config = dict(
    conv_stem=False,
    layers=16,
    momentum=0.95,
    grad_clip=0.5,
    batch_size=256,
    adamw_weight_decay_other_params=0.05,
)
Rows from block 13 of a small self-supervised image encoder, named by matrix and row number. Rows with one number within an expert belong to one neuron, the router's apart. Each number is 50 + 12 x the weight over its row's rms, rounded and kept within 0 to 99. All counts start at 0.
Before each expert's rows are labels from the 100 images, of 14848, where the router gives the expert most weight on average: "strongest on" is what is common among them. Only what is clearly more common there than usual is listed. The data: photos of plants, animals and fungi (iNaturalist).
# router: slot weights (model.blocks.13.mlp.router.weight, 8x160, trained with AdamW), inputs 54-107
# gate: expert gate (model.blocks.13.mlp.gate, 4x320x160), inputs 54-107
# up: expert up (model.blocks.13.mlp.up, 4x320x160), inputs 54-107
# down: expert down (model.blocks.13.mlp.down, 4x160x320, transposed), outputs 54-107

# expert 1
strongest on: order Lepidoptera
router.2:60 61 45 58 48 42 19 60 82 46 44 60 36 58 48 55 66 55 23 64 54 48 48 42 53 49 21 42 30 29 64 62 38 44 41 43 60 49 68 48 59 44 46 56 59 51 72 50 44 52 52 55 53 60
router.3:49 70 45 73 30 62 09 52 67 60 39 54 45 54 26 60 55 52 43 65 45 54 49 50 48 46 45 73 49 48 51 60 46 35 35 50 50 50 48 50 64 33 51 43 51 48 55 60 49 53 38 51 42 70
gate.0:45 44 62 71 40 24 39 45 60 60 68 38 51 54 31 69 56 44 47 55 51 49 79 47 43 40 73 48 39 51 44 50 34 32 33 60 35 56 49 47 46 60 36 40 71 65 43 43 48 27 35 54 44 63
up.0:51 46 66 46 55 43 72 68 46 32 60 37 37 70 36 28 61 67 28 49 62 66 42 49 39 52 29 50 68 39 48 35 69 44 54 37 48 61 41 40 41 47 46 60 24 39 57 29 52 46 55 49 45 54
down.0:50 49 68 57 51 70 64 71 73 52 30 45 53 36 27 28 30 48 56 65 64 38 50 27 48 49 36 65 54 55 36 55 35 65 47 54 38 49 39 66 37 51 23 51 43 60 63 30 54 28 49 65 56 74
gate.1:64 55 78 43 36 43 58 48 48 55 38 62 28 71 58 39 46 40 34 56 34 60 52 58 51 50 52 63 53 52 51 41 46 58 38 51 68 61 31 46 68 68 74 33 47 46 28 30 59 46 47 48 22 43
up.1:56 44 51 56 43 51 52 46 49 49 26 72 35 73 52 49 45 21 29 40 39 64 35 62 65 65 39 46 57 54 58 36 48 64 56 61 75 54 35 49 66 63 57 33 45 44 44 41 63 42 46 65 47 32
down.1:49 49 55 28 61 44 52 51 69 72 29 44 34 61 59 56 71 56 52 46 74 44 70 78 41 26 44 61 65 47 43 36 45 48 28 36 52 47 73 51 53 49 63 47 46 56 40 70 60 54 56 50 36 45
gate.2:48 36 39 64 76 55 53 45 54 53 43 24 45 45 57 31 32 54 62 61 48 53 39 49 53 39 44 22 70 38 42 54 62 63 68 46 44 47 45 35 49 52 16 55 65 27 44 40 52 44 44 38 69 36
up.2:44 44 53 54 60 64 53 65 29 36 36 36 47 38 46 36 52 53 42 42 54 46 23 54 38 63 34 54 83 70 40 53 64 35 89 63 62 25 61 38 40 39 49 25 69 68 38 63 47 78 40 68 42 37
down.2:57 42 48 36 54 41 47 46 40 50 52 57 59 30 60 64 40 38 31 56 28 40 72 46 60 33 42 62 19 39 60 48 51 60 48 65 70 31 42 48 43 43 56 35 48 55 40 64 65 58 46 62 46 52
gate.3:29 32 58 53 53 47 36 52 39 44 31 51 71 46 81 48 58 44 48 45 51 43 11 49 51 64 80 46 38 53 27 47 47 63 61 57 73 66 63 39 58 50 56 42 56 61 52 50 35 35 53 28 55 32
up.3:58 49 41 34 46 46 61 26 44 50 50 56 57 42 26 71 44 32 55 49 37 37 58 60 37 27 60 40 51 53 51 43 46 38 35 63 42 55 61 57 36 45 44 57 52 22 63 57 54 59 62 68 69 59
down.3:56 41 50 36 52 56 27 55 65 60 72 43 46 35 43 43 52 51 32 47 52 52 53 52 72 53 58 67 53 29 58 65 49 39 52 44 30 57 32 54 52 75 53 41 66 53 64 44 58 94 46 69 59 34
gate.4:47 51 48 41 47 59 70 54 48 53 52 23 42 62 70 57 61 68 50 59 44 73 40 39 35 61 64 35 41 41 48 60 57 68 35 61 48 52 50 45 52 43 52 66 40 54 52 52 50 53 77 50 63 46
up.4:48 66 24 37 54 66 52 55 53 50 41 32 59 38 33 52 69 40 36 71 39 57 50 56 61 43 69 50 47 65 49 47 47 51 70 33 27 52 33 56 32 50 72 24 50 60 34 74 38 66 45 39 42 58
down.4:44 71 29 46 63 44 53 39 60 48 42 43 53 43 41 50 50 36 58 36 42 35 57 53 59 31 56 50 46 21 44 43 38 70 48 28 49 60 61 40 43 52 50 60 65 70 51 48 65 55 65 51 60 62
gate.5:36 48 70 69 48 45 44 76 46 58 63 38 41 39 51 43 56 50 55 34 36 40 50 55 57 32 77 55 56 52 60 42 78 46 65 50 62 53 56 54 52 55 31 41 51 78 44 61 49 61 61 49 50 61
up.5:60 43 67 48 70 57 37 60 41 38 66 39 47 52 65 47 65 49 46 51 45 34 48 56 56 31 57 49 55 45 63 43 42 70 57 49 45 57 48 49 42 82 24 43 47 54 56 31 42 63 35 41 71 24
down.5:49 61 46 57 30 35 65 48 61 69 49 52 61 58 55 41 32 69 52 28 41 38 59 58 57 33 70 48 20 49 39 40 45 48 47 43 51 48 61 54 61 53 49 62 50 55 33 57 48 42 40 52 52 56
gate.6:43 63 55 69 33 37 50 53 44 65 40 45 59 33 40 50 63 38 65 56 53 52 48 51 66 32 40 52 56 56 43 59 37 61 39 63 23 57 30 61 38 58 42 44 37 61 53 66 33 46 46 41 55 47
up.6:49 52 50 54 61 49 53 42 61 40 75 55 46 43 47 46 49 57 43 49 33 51 46 50 42 64 73 43 33 67 49 27 37 51 62 47 57 53 60 34 56 72 49 38 46 59 28 54 75 33 49 48 48 55
down.6:53 54 39 37 48 47 50 30 57 57 43 52 55 39 55 64 61 42 63 43 55 45 33 50 49 37 66 34 46 75 20 41 39 45 40 47 40 68 68 48 66 35 28 60 33 54 41 58 70 53 44 57 40 74
gate.7:42 43 30 40 51 50 40 65 79 67 41 59 58 52 54 61 40 48 57 40 51 54 57 75 61 56 31 48 48 56 33 51 61 42 46 28 38 44 45 44 46 61 42 50 29 54 50 29 60 50 37 38 63 84
up.7:52 50 64 52 40 58 51 70 56 50 47 48 31 43 48 74 38 43 61 60 45 32 40 50 60 45 39 48 22 56 51 41 73 59 49 57 62 49 55 66 60 54 37 58 52 71 50 61 53 48 63 51 60 40
down.7:43 58 31 66 49 56 53 49 41 56 58 37 56 26 53 69 45 34 62 35 56 31 62 72 39 43 30 62 55 64 78 54 50 36 56 44 48 46 36 49 50 38 70 33 44 60 30 58 40 63 42 62 40 39
gate.8:54 49 34 37 57 33 37 66 36 50 39 57 65 40 70 64 54 37 41 44 57 55 72 42 71 57 52 62 44 59 31 40 51 54 48 29 32 38 23 43 55 58 47 55 74 48 34 39 57 53 50 61 70 31
up.8:41 50 30 46 46 46 43 48 83 67 42 58 64 52 68 41 57 55 38 54 29 45 60 64 35 64 61 48 35 55 60 71 49 28 58 61 67 41 58 54 35 55 53 52 43 57 51 51 50 41 47 62 53 80
down.8:55 47 66 64 55 44 44 73 51 56 65 49 40 50 39 63 59 63 62 56 49 68 57 33 64 63 38 35 81 52 38 39 62 65 41 51 66 73 52 51 35 46 58 38 46 47 59 42 52 46 52 52 54 67
gate.9:40 37 79 70 29 55 70 70 53 69 50 62 54 40 59 54 60 61 57 59 63 54 53 68 41 65 44 59 41 49 32 65 71 28 70 49 61 34 49 44 58 71 46 37 35 39 48 69 38 67 52 57 31 53
up.9:38 45 57 60 30 51 60 49 63 65 51 57 52 54 66 58 72 61 51 54 65 36 38 65 18 48 42 51 52 48 63 62 67 43 61 41 63 39 53 43 32 51 15 32 30 31 46 56 53 67 48 61 33 66
down.9:56 39 48 38 67 51 18 40 56 45 52 44 50 54 48 27 39 59 44 68 56 59 32 39 38 59 40 54 58 53 55 37 58 67 56 71 59 51 53 53 37 61 32 48 55 77 54 30 49 48 59 64 64 67
gate.10:51 50 58 48 58 62 46 70 67 51 78 42 47 46 51 51 56 73 54 36 59 46 33 83 66 54 63 44 43 80 48 42 56 43 55 47 58 62 09 41 66 61 73 65 40 56 31 25 51 50 53 40 56 41
up.10:33 52 30 45 72 46 54 37 50 54 46 46 49 58 37 58 56 60 45 42 51 52 46 68 54 51 42 49 64 63 25 63 49 60 38 54 54 67 46 59 39 19 64 40 43 40 60 49 65 40 58 41 38 46
down.10:58 74 71 31 72 39 67 63 43 60 52 48 37 55 42 51 57 58 27 46 47 49 49 44 41 67 66 23 58 56 52 28 51 38 49 44 70 58 49 64 63 37 67 67 40 20 34 47 46 51 50 60 62 56
gate.11:39 33 57 69 42 61 65 36 23 53 50 40 28 47 28 42 54 76 41 47 52 53 35 61 33 51 58 38 37 43 53 50 51 63 47 54 60 52 30 38 44 45 54 47 53 62 44 58 60 48 54 68 77 43
up.11:46 33 63 70 42 55 68 49 48 59 47 39 45 34 44 55 65 50 58 36 58 45 61 48 46 50 48 37 43 29 65 53 58 66 73 37 65 36 43 31 59 19 43 56 62 52 43 38 57 40 39 53 62 41
down.11:68 43 52 54 47 47 66 83 52 74 48 65 58 57 61 66 53 56 50 54 46 52 55 58 44 52 61 51 53 35 59 44 68 57 44 64 36 42 52 54 61 40 42 66 49 56 44 67 52 67 60 42 77 46

# expert 0
strongest on: phylum Chordata; class Aves; order Charadriiformes
router.0:67 61 47 53 54 30 23 53 45 50 55 67 51 42 59 47 72 24 53 53 48 48 35 61 36 66 68 62 50 70 53 42 42 37 29 69 45 54 46 52 74 61 47 55 58 46 45 60 43 30 30 53 54 68
router.1:64 68 27 61 64 44 19 51 84 48 51 66 42 59 48 54 60 24 32 70 68 44 52 49 48 59 42 47 41 47 66 69 50 47 34 52 53 58 62 47 54 25 34 68 72 61 47 41 49 28 36 52 47 55
gate.0:57 39 54 39 45 53 59 54 12 30 47 39 48 59 33 73 51 59 40 51 65 70 55 36 55 60 49 59 34 52 62 63 23 34 46 65 54 71 39 53 62 50 41 76 63 42 50 66 49 69 61 54 48 58
up.0:33 44 66 48 61 69 60 66 30 46 72 22 38 55 44 49 51 68 30 67 62 61 46 62 52 46 53 51 43 62 65 66 45 27 44 55 54 76 51 52 43 65 29 67 52 32 49 55 36 80 51 46 44 43
down.0:41 36 55 53 57 59 46 49 33 40 58 61 44 42 51 33 53 61 28 49 48 57 72 65 68 44 21 53 36 38 42 58 74 33 60 49 62 33 40 51 39 48 44 62 54 67 50 50 40 75 35 46 66 42
gate.1:56 49 41 34 58 38 44 47 37 60 69 61 57 36 55 61 43 44 34 49 37 67 47 52 35 80 54 59 70 57 53 53 35 44 29 70 63 69 65 53 78 54 36 49 44 62 52 36 49 33 50 56 39 45
up.1:43 45 49 41 44 49 23 41 49 36 40 46 54 64 54 75 54 64 53 51 42 47 47 55 67 52 44 46 65 61 73 58 70 49 58 31 47 54 45 57 69 41 50 49 52 46 47 55 46 49 36 29 21 49
down.1:60 47 47 45 60 51 71 45 49 46 63 60 66 53 51 30 54 52 49 32 35 49 75 62 65 19 37 71 64 54 37 53 64 46 49 61 32 27 64 43 55 73 25 50 41 43 30 64 40 63 45 40 42 59
gate.2:62 51 34 69 28 43 60 36 42 43 55 27 62 73 72 70 53 38 34 57 46 49 36 26 41 60 44 34 38 41 47 48 43 44 62 29 54 44 64 56 38 51 52 50 45 59 61 66 49 37 70 66 50 70
up.2:72 59 45 58 41 33 62 42 34 58 58 35 62 65 57 73 57 43 42 57 58 60 53 38 20 64 59 45 37 41 52 59 43 34 75 36 51 50 48 53 44 56 61 46 37 64 73 58 39 41 44 59 45 49
down.2:36 37 63 71 61 54 18 61 47 54 63 55 43 56 43 45 45 53 35 55 63 54 35 65 42 64 35 52 55 58 47 40 51 56 18 58 50 75 46 67 31 36 44 43 48 62 47 24 55 39 47 52 55 42
gate.3:56 56 55 72 67 42 59 68 65 51 38 33 39 51 38 53 55 58 66 52 59 45 57 26 51 01 29 21 45 62 38 62 46 64 48 51 40 27 53 53 50 42 52 56 39 40 40 52 46 59 60 35 53 44
up.3:58 72 79 54 47 35 76 59 60 62 62 39 41 54 88 65 45 31 47 54 49 49 56 56 58 50 33 52 70 41 51 71 56 32 45 54 39 29 45 21 44 32 35 47 44 58 37 48 53 56 53 28 44 30
down.3:46 54 48 47 34 54 50 55 69 28 79 57 39 58 69 49 63 44 52 65 57 65 66 58 51 65 46 83 51 38 51 43 75 51 37 46 51 57 54 77 52 67 65 35 60 46 69 56 52 60 61 59 39 42
gate.4:61 65 32 69 52 55 56 43 64 52 29 56 38 75 16 49 58 57 64 70 60 38 36 47 45 38 45 42 66 54 59 49 58 38 64 57 54 44 48 58 26 46 55 41 50 60 25 58 44 30 63 54 20 46
up.4:81 54 32 68 51 55 70 51 45 36 51 40 59 62 20 48 63 73 58 46 47 23 48 53 55 33 61 66 47 70 43 40 61 73 46 47 39 56 50 56 62 52 40 45 64 58 50 44 56 46 28 40 28 57
down.4:46 45 25 41 47 42 64 49 38 48 51 39 37 36 48 52 58 38 49 37 27 49 33 40 35 69 33 28 52 43 41 48 76 58 48 66 66 55 66 39 52 22 57 52 61 48 44 52 72 47 44 54 38 35
gate.5:44 54 50 46 36 47 39 54 51 61 56 45 36 35 40 47 44 65 52 55 49 45 70 51 40 66 45 58 37 49 40 56 55 49 72 43 70 27 58 45 54 48 66 58 69 33 55 79 39 43 46 47 48 51
up.5:47 35 25 47 46 69 37 35 34 58 69 50 52 54 57 54 52 31 44 44 61 41 45 48 52 51 43 40 51 56 62 41 63 63 33 32 57 51 40 52 61 49 38 51 58 35 25 38 68 64 70 48 62 62
down.5:55 34 48 59 42 61 48 36 53 25 60 47 48 49 45 41 36 52 39 58 43 33 38 45 33 39 28 58 39 31 56 57 77 32 78 31 52 48 57 40 65 39 55 57 53 59 30 52 26 65 65 50 63 55
gate.6:58 40 58 50 42 33 44 55 61 51 50 45 52 46 38 43 54 50 42 71 33 52 50 50 57 45 41 50 59 49 38 45 74 70 41 46 51 65 61 36 56 52 66 39 52 58 37 47 54 47 43 50 49 48
up.6:53 55 52 39 46 59 66 51 36 44 49 40 30 40 45 63 68 46 36 46 64 65 51 50 49 69 52 56 45 59 72 63 59 65 46 65 56 44 36 64 63 55 34 48 58 45 56 53 36 43 65 48 23 47
down.6:40 53 52 54 54 39 51 48 76 54 61 40 65 59 59 54 54 47 37 26 81 36 58 60 52 42 16 42 26 34 35 56 52 56 47 60 69 72 42 50 60 74 58 51 50 46 42 65 48 47 52 67 44 48
gate.7:51 52 31 59 49 68 48 57 30 66 32 43 45 55 35 43 52 56 39 58 54 51 57 69 53 46 59 43 61 41 47 34 53 82 75 33 52 58 46 41 52 53 55 48 65 53 53 57 45 63 76 75 62 36
up.7:61 42 64 36 64 49 58 53 58 59 66 66 74 63 64 75 60 43 64 54 55 67 52 32 58 27 46 51 34 47 56 50 55 26 32 58 46 61 44 58 45 49 40 60 44 57 45 32 44 38 16 49 49 44
down.7:63 36 45 38 61 56 79 41 34 55 52 34 50 63 30 57 45 43 42 61 83 65 54 61 42 60 31 34 49 52 44 86 41 38 58 51 36 40 58 47 51 51 39 35 45 46 53 61 71 51 27 47 47 45
gate.8:63 47 66 72 50 57 35 49 57 40 41 40 53 52 64 66 54 64 55 35 29 49 43 52 49 47 56 60 47 50 63 63 42 48 68 43 73 47 62 68 60 56 54 37 40 71 58 62 38 37 62 48 35 52
up.8:46 56 58 50 59 53 52 51 36 26 50 80 30 35 65 50 47 59 64 66 47 44 38 50 54 65 61 45 45 48 39 45 69 57 55 59 27 47 33 35 42 39 70 65 40 50 60 57 49 49 44 47 47 51
down.8:57 56 61 45 71 68 70 65 70 42 53 39 55 51 58 46 48 62 47 77 54 62 49 52 38 36 44 45 52 27 35 73 30 25 52 60 29 46 56 65 65 58 67 49 42 45 44 41 46 55 40 65 49 52
gate.9:57 44 75 49 53 40 54 50 43 39 57 62 41 64 28 62 37 51 64 79 56 49 35 37 44 58 47 58 73 40 62 49 53 35 51 30 54 57 49 59 48 52 31 53 37 56 43 59 40 48 39 60 43 31
up.9:39 39 65 37 44 43 46 42 58 80 55 44 21 59 76 45 51 48 36 82 41 56 41 55 43 21 55 48 48 55 53 64 51 50 65 41 51 63 55 62 50 65 41 49 33 32 40 63 28 53 67 44 41 69
down.9:66 55 53 42 36 31 46 56 52 43 63 40 37 57 70 67 61 43 53 45 60 60 50 38 48 48 60 60 48 53 45 69 57 64 41 52 48 40 45 50 64 51 54 22 26 38 64 50 46 55 50 42 55 34
gate.10:45 41 26 29 48 62 76 50 33 69 49 41 56 69 46 46 33 47 29 35 43 47 73 50 48 52 27 51 43 44 56 56 61 64 52 61 44 47 49 34 50 56 44 52 51 45 39 59 64 46 38 59 62 68
up.10:69 17 40 47 39 53 54 61 58 55 65 54 39 53 70 58 41 42 39 49 42 61 61 49 50 58 26 45 33 46 66 47 49 32 58 67 52 59 57 44 43 44 40 50 28 32 47 43 61 73 44 40 57 59
down.10:47 55 56 49 46 42 70 64 40 41 36 57 53 50 58 43 52 52 53 48 36 53 28 53 39 57 46 32 53 40 57 51 49 27 63 61 49 36 73 26 76 54 30 57 66 18 64 72 47 39 60 45 60 66
gate.11:51 54 47 48 44 69 40 60 49 56 55 57 62 21 63 57 62 51 56 63 45 41 36 46 38 52 58 48 49 64 51 29 41 61 61 53 60 51 70 51 32 45 47 54 43 35 32 29 37 68 46 43 42 68
up.11:46 41 61 63 61 22 51 43 36 38 42 58 55 55 44 51 57 37 51 34 34 54 77 57 76 41 39 66 30 56 56 61 57 43 52 69 29 56 20 57 54 63 52 47 55 72 58 73 59 35 38 55 57 52
down.11:54 23 36 53 38 52 45 55 34 47 42 47 30 40 58 67 62 44 54 61 68 26 60 63 42 56 68 55 71 34 50 30 42 41 60 52 42 33 58 40 51 58 57 73 60 19 44 54 39 45 63 37 58 68

# expert 2
strongest on: phylum Chordata; class Aves; order Passeriformes
router.4:64 43 38 46 62 49 65 78 80 35 51 55 46 42 64 43 70 60 39 38 58 60 51 48 44 45 18 54 39 52 72 68 57 46 53 54 56 56 65 32 35 61 53 56 48 50 29 71 27 46 38 47 42 44
router.5:59 40 34 56 49 73 65 67 43 44 46 41 45 33 57 47 63 67 46 26 42 59 46 55 53 69 44 65 46 65 52 52 52 52 59 58 37 51 42 70 23 41 53 47 61 56 45 39 24 41 24 49 68 48
gate.0:58 53 40 58 43 52 67 36 58 50 52 43 13 50 30 55 62 74 45 46 61 46 30 52 56 63 47 48 51 44 51 40 42 41 46 36 58 56 34 32 75 57 42 45 68 61 43 57 45 56 69 44 43 33
up.0:56 33 35 65 56 67 44 30 52 50 48 36 37 55 47 63 46 61 46 57 40 48 35 54 64 53 38 67 47 33 62 47 55 49 44 58 49 63 50 39 62 52 60 41 68 68 42 51 38 46 84 40 52 46
down.0:71 33 52 37 58 38 44 54 55 65 62 36 68 74 60 58 63 39 69 48 49 58 34 73 54 60 42 30 52 41 58 49 54 73 43 52 47 68 37 37 41 73 72 33 43 68 54 53 49 56 54 53 62 60
gate.1:41 68 65 32 39 41 39 57 61 67 58 22 64 65 73 47 41 49 53 46 55 42 55 30 42 59 57 35 60 76 55 44 53 34 54 47 48 35 60 62 28 38 46 48 50 58 23 55 73 55 50 46 59 47
up.1:56 59 70 38 39 46 38 59 44 72 51 59 69 40 71 52 39 34 39 64 40 40 43 43 37 58 55 71 42 58 62 70 57 39 46 58 50 38 56 56 34 63 47 61 41 81 42 36 57 46 50 43 42 50
down.1:43 33 52 70 59 37 61 57 20 60 28 61 24 56 53 59 31 37 60 65 58 37 29 68 35 69 56 30 54 52 53 67 33 54 53 42 66 31 44 55 51 66 45 41 51 31 63 57 60 49 53 49 55 58
gate.2:41 63 29 74 34 51 41 55 59 31 60 69 22 57 55 59 51 55 38 48 62 65 44 58 42 53 26 41 66 26 43 76 57 49 39 33 38 61 48 53 38 33 71 48 67 40 59 38 32 58 65 53 56 45
up.2:48 25 71 31 49 58 39 50 31 53 64 45 76 43 24 39 44 48 56 51 49 38 47 42 59 48 63 53 32 76 78 19 47 57 60 62 66 44 44 51 52 60 37 49 44 52 34 57 57 41 39 32 57 42
down.2:43 47 35 49 36 48 50 44 40 25 47 47 48 50 38 26 56 41 72 61 63 76 57 38 44 49 43 72 32 54 49 38 56 49 49 56 46 38 55 72 45 58 58 50 58 26 45 51 39 62 50 51 58 48
gate.3:47 64 50 42 47 43 68 61 58 52 64 49 65 46 60 59 49 50 44 40 50 69 47 57 27 60 47 27 38 65 34 42 53 46 45 37 77 77 60 71 40 35 35 72 48 59 21 54 45 52 33 33 65 54
up.3:46 49 67 56 39 29 52 64 47 61 60 63 65 61 86 58 45 63 28 65 51 53 42 49 45 52 35 38 40 61 53 24 57 68 45 34 38 48 42 60 43 52 50 41 47 46 46 63 50 67 35 43 30 36
down.3:49 44 48 42 53 56 71 47 69 47 38 35 52 45 58 59 52 69 38 45 26 42 64 61 47 38 50 59 39 55 68 70 58 56 53 67 61 49 68 51 40 41 68 57 43 52 49 46 47 65 24 27 45 54
gate.4:58 67 57 68 41 64 44 37 54 47 42 36 42 56 57 67 58 37 45 68 72 43 33 35 51 72 47 50 60 49 69 51 40 64 46 57 49 36 63 47 40 50 51 47 37 53 49 41 33 68 59 61 42 29
up.4:40 63 84 52 42 57 44 35 54 59 47 51 46 47 42 60 63 29 47 63 66 40 48 43 48 64 50 32 59 46 58 35 36 36 54 67 47 62 64 57 39 55 53 60 51 55 32 59 24 52 51 46 35 24
down.4:40 60 35 48 56 44 43 41 42 54 65 61 72 45 48 49 34 46 51 48 42 35 62 64 57 60 49 31 61 42 62 33 33 44 38 54 60 50 46 55 08 56 60 32 47 57 71 72 54 52 50 29 35 59
gate.5:54 58 57 48 48 24 36 43 38 50 46 64 54 68 50 40 58 52 32 51 57 62 37 60 74 42 76 46 47 39 54 46 51 28 61 54 43 32 37 50 42 51 44 25 34 56 53 56 58 52 60 53 63 48
up.5:71 55 51 42 47 31 50 49 31 31 53 76 53 71 57 41 47 54 47 51 57 50 51 73 50 52 56 38 55 48 63 40 38 43 57 57 46 48 44 38 62 60 31 40 45 70 50 37 41 55 52 53 61 61
down.5:41 65 61 48 43 67 61 52 59 33 52 39 70 48 82 47 46 65 58 54 54 49 65 38 36 37 03 43 42 63 34 56 69 57 47 70 49 64 42 54 48 36 55 33 64 73 60 59 48 58 60 61 47 43
gate.6:25 46 56 31 53 60 34 53 56 59 37 63 41 40 43 61 54 53 49 53 47 81 42 61 44 46 53 50 43 51 36 34 41 56 50 49 41 54 45 48 41 46 44 51 52 60 45 28 48 49 36 52 47 42
up.6:59 70 52 63 43 55 42 44 34 59 64 80 56 63 51 31 43 50 23 54 67 21 54 43 53 51 53 49 56 53 66 53 64 26 37 48 47 52 67 53 56 44 54 42 61 51 59 67 53 59 61 40 86 42
down.6:69 48 35 47 51 67 62 71 78 61 35 48 64 49 66 27 65 32 47 35 44 73 40 55 37 59 44 53 51 68 39 65 42 38 50 53 45 64 54 36 49 63 59 56 41 43 40 56 40 71 36 59 42 47
gate.7:48 62 86 22 49 48 68 58 41 37 33 43 58 46 58 53 73 41 72 66 35 71 30 67 28 52 51 63 44 56 48 39 51 31 48 40 54 46 49 24 51 47 46 58 25 63 52 44 61 50 65 56 65 61
up.7:32 29 62 48 40 39 68 52 44 53 53 53 49 64 37 48 39 51 52 42 60 48 33 49 63 40 59 51 48 33 56 49 44 56 46 46 80 42 59 46 56 61 51 74 67 45 34 41 44 49 43 39 61 58
down.7:43 58 41 50 48 24 65 61 43 48 45 58 54 34 57 50 53 59 57 32 38 58 46 52 75 38 61 54 45 50 56 42 61 39 29 52 48 67 54 74 57 48 42 54 47 31 60 54 56 42 57 59 62 48
gate.8:68 60 24 47 43 65 44 44 55 36 43 45 67 37 54 54 52 42 38 52 46 62 76 46 47 47 66 68 52 70 65 49 44 43 48 56 42 59 30 66 45 46 71 54 48 46 62 55 35 55 37 38 75 58
up.8:48 43 69 58 45 52 53 32 63 42 34 25 54 47 67 43 47 58 56 36 49 52 90 46 60 45 60 22 49 47 53 46 53 55 65 49 50 34 54 66 45 32 38 44 51 35 40 30 68 60 64 58 37 44
down.8:49 37 43 52 33 45 57 34 56 60 38 57 19 41 46 59 60 45 49 52 58 42 51 43 66 53 65 46 52 73 40 37 50 40 63 53 38 37 38 46 45 70 49 48 40 37 45 51 39 61 46 34 29 48
gate.9:58 61 52 57 42 38 35 45 62 44 52 54 41 37 43 58 46 43 62 37 48 62 68 43 32 44 68 60 57 55 46 64 50 34 76 43 40 48 40 58 46 35 53 56 17 67 58 53 47 49 65 62 62 45
up.9:35 58 43 24 60 51 62 32 27 56 30 62 32 52 45 52 53 50 46 64 58 43 37 59 54 49 48 37 38 48 65 48 42 54 53 45 45 39 52 51 62 55 30 56 63 35 46 66 62 67 55 56 62 55
down.9:55 34 33 50 45 80 55 67 36 47 59 43 35 59 44 51 58 85 40 52 30 58 32 66 42 50 36 47 49 41 50 49 64 39 21 49 40 24 56 52 39 35 21 43 59 49 69 53 49 45 69 40 41 57
gate.10:51 43 66 46 62 16 62 47 42 25 55 36 23 62 29 61 56 57 48 58 55 65 86 49 44 32 49 57 63 36 55 51 68 42 45 66 61 54 48 44 22 57 36 55 52 57 40 42 53 52 60 56 58 49
up.10:53 39 41 44 34 65 42 48 72 48 54 75 57 50 71 45 45 41 55 41 48 43 29 58 56 51 49 77 62 43 41 35 29 46 52 34 44 49 37 55 60 60 65 28 60 43 63 47 49 44 37 67 52 39
down.10:44 68 22 71 68 58 54 41 29 67 39 50 65 62 44 64 56 66 55 47 45 48 67 35 58 52 77 38 45 57 65 68 22 54 41 51 58 29 55 32 75 43 60 56 49 33 44 58 46 24 32 56 38 40
gate.11:68 68 22 39 35 49 49 29 62 39 41 63 35 62 56 28 48 64 30 63 41 33 49 82 54 57 48 55 60 26 64 51 66 46 52 48 37 65 39 35 51 52 60 49 50 62 39 46 52 34 49 44 32 47
up.11:70 59 36 59 53 58 52 56 60 38 41 47 54 70 30 38 34 73 46 53 52 42 34 75 49 34 44 78 37 53 63 54 39 38 56 37 45 78 48 55 46 46 63 70 45 61 15 48 55 44 64 32 36 60
down.11:65 63 44 74 64 61 50 55 41 63 72 67 42 59 61 31 37 41 52 59 40 49 52 40 58 44 55 53 56 48 50 56 53 62 41 54 34 31 45 50 42 53 59 51 79 54 49 53 53 64 64 27 42 32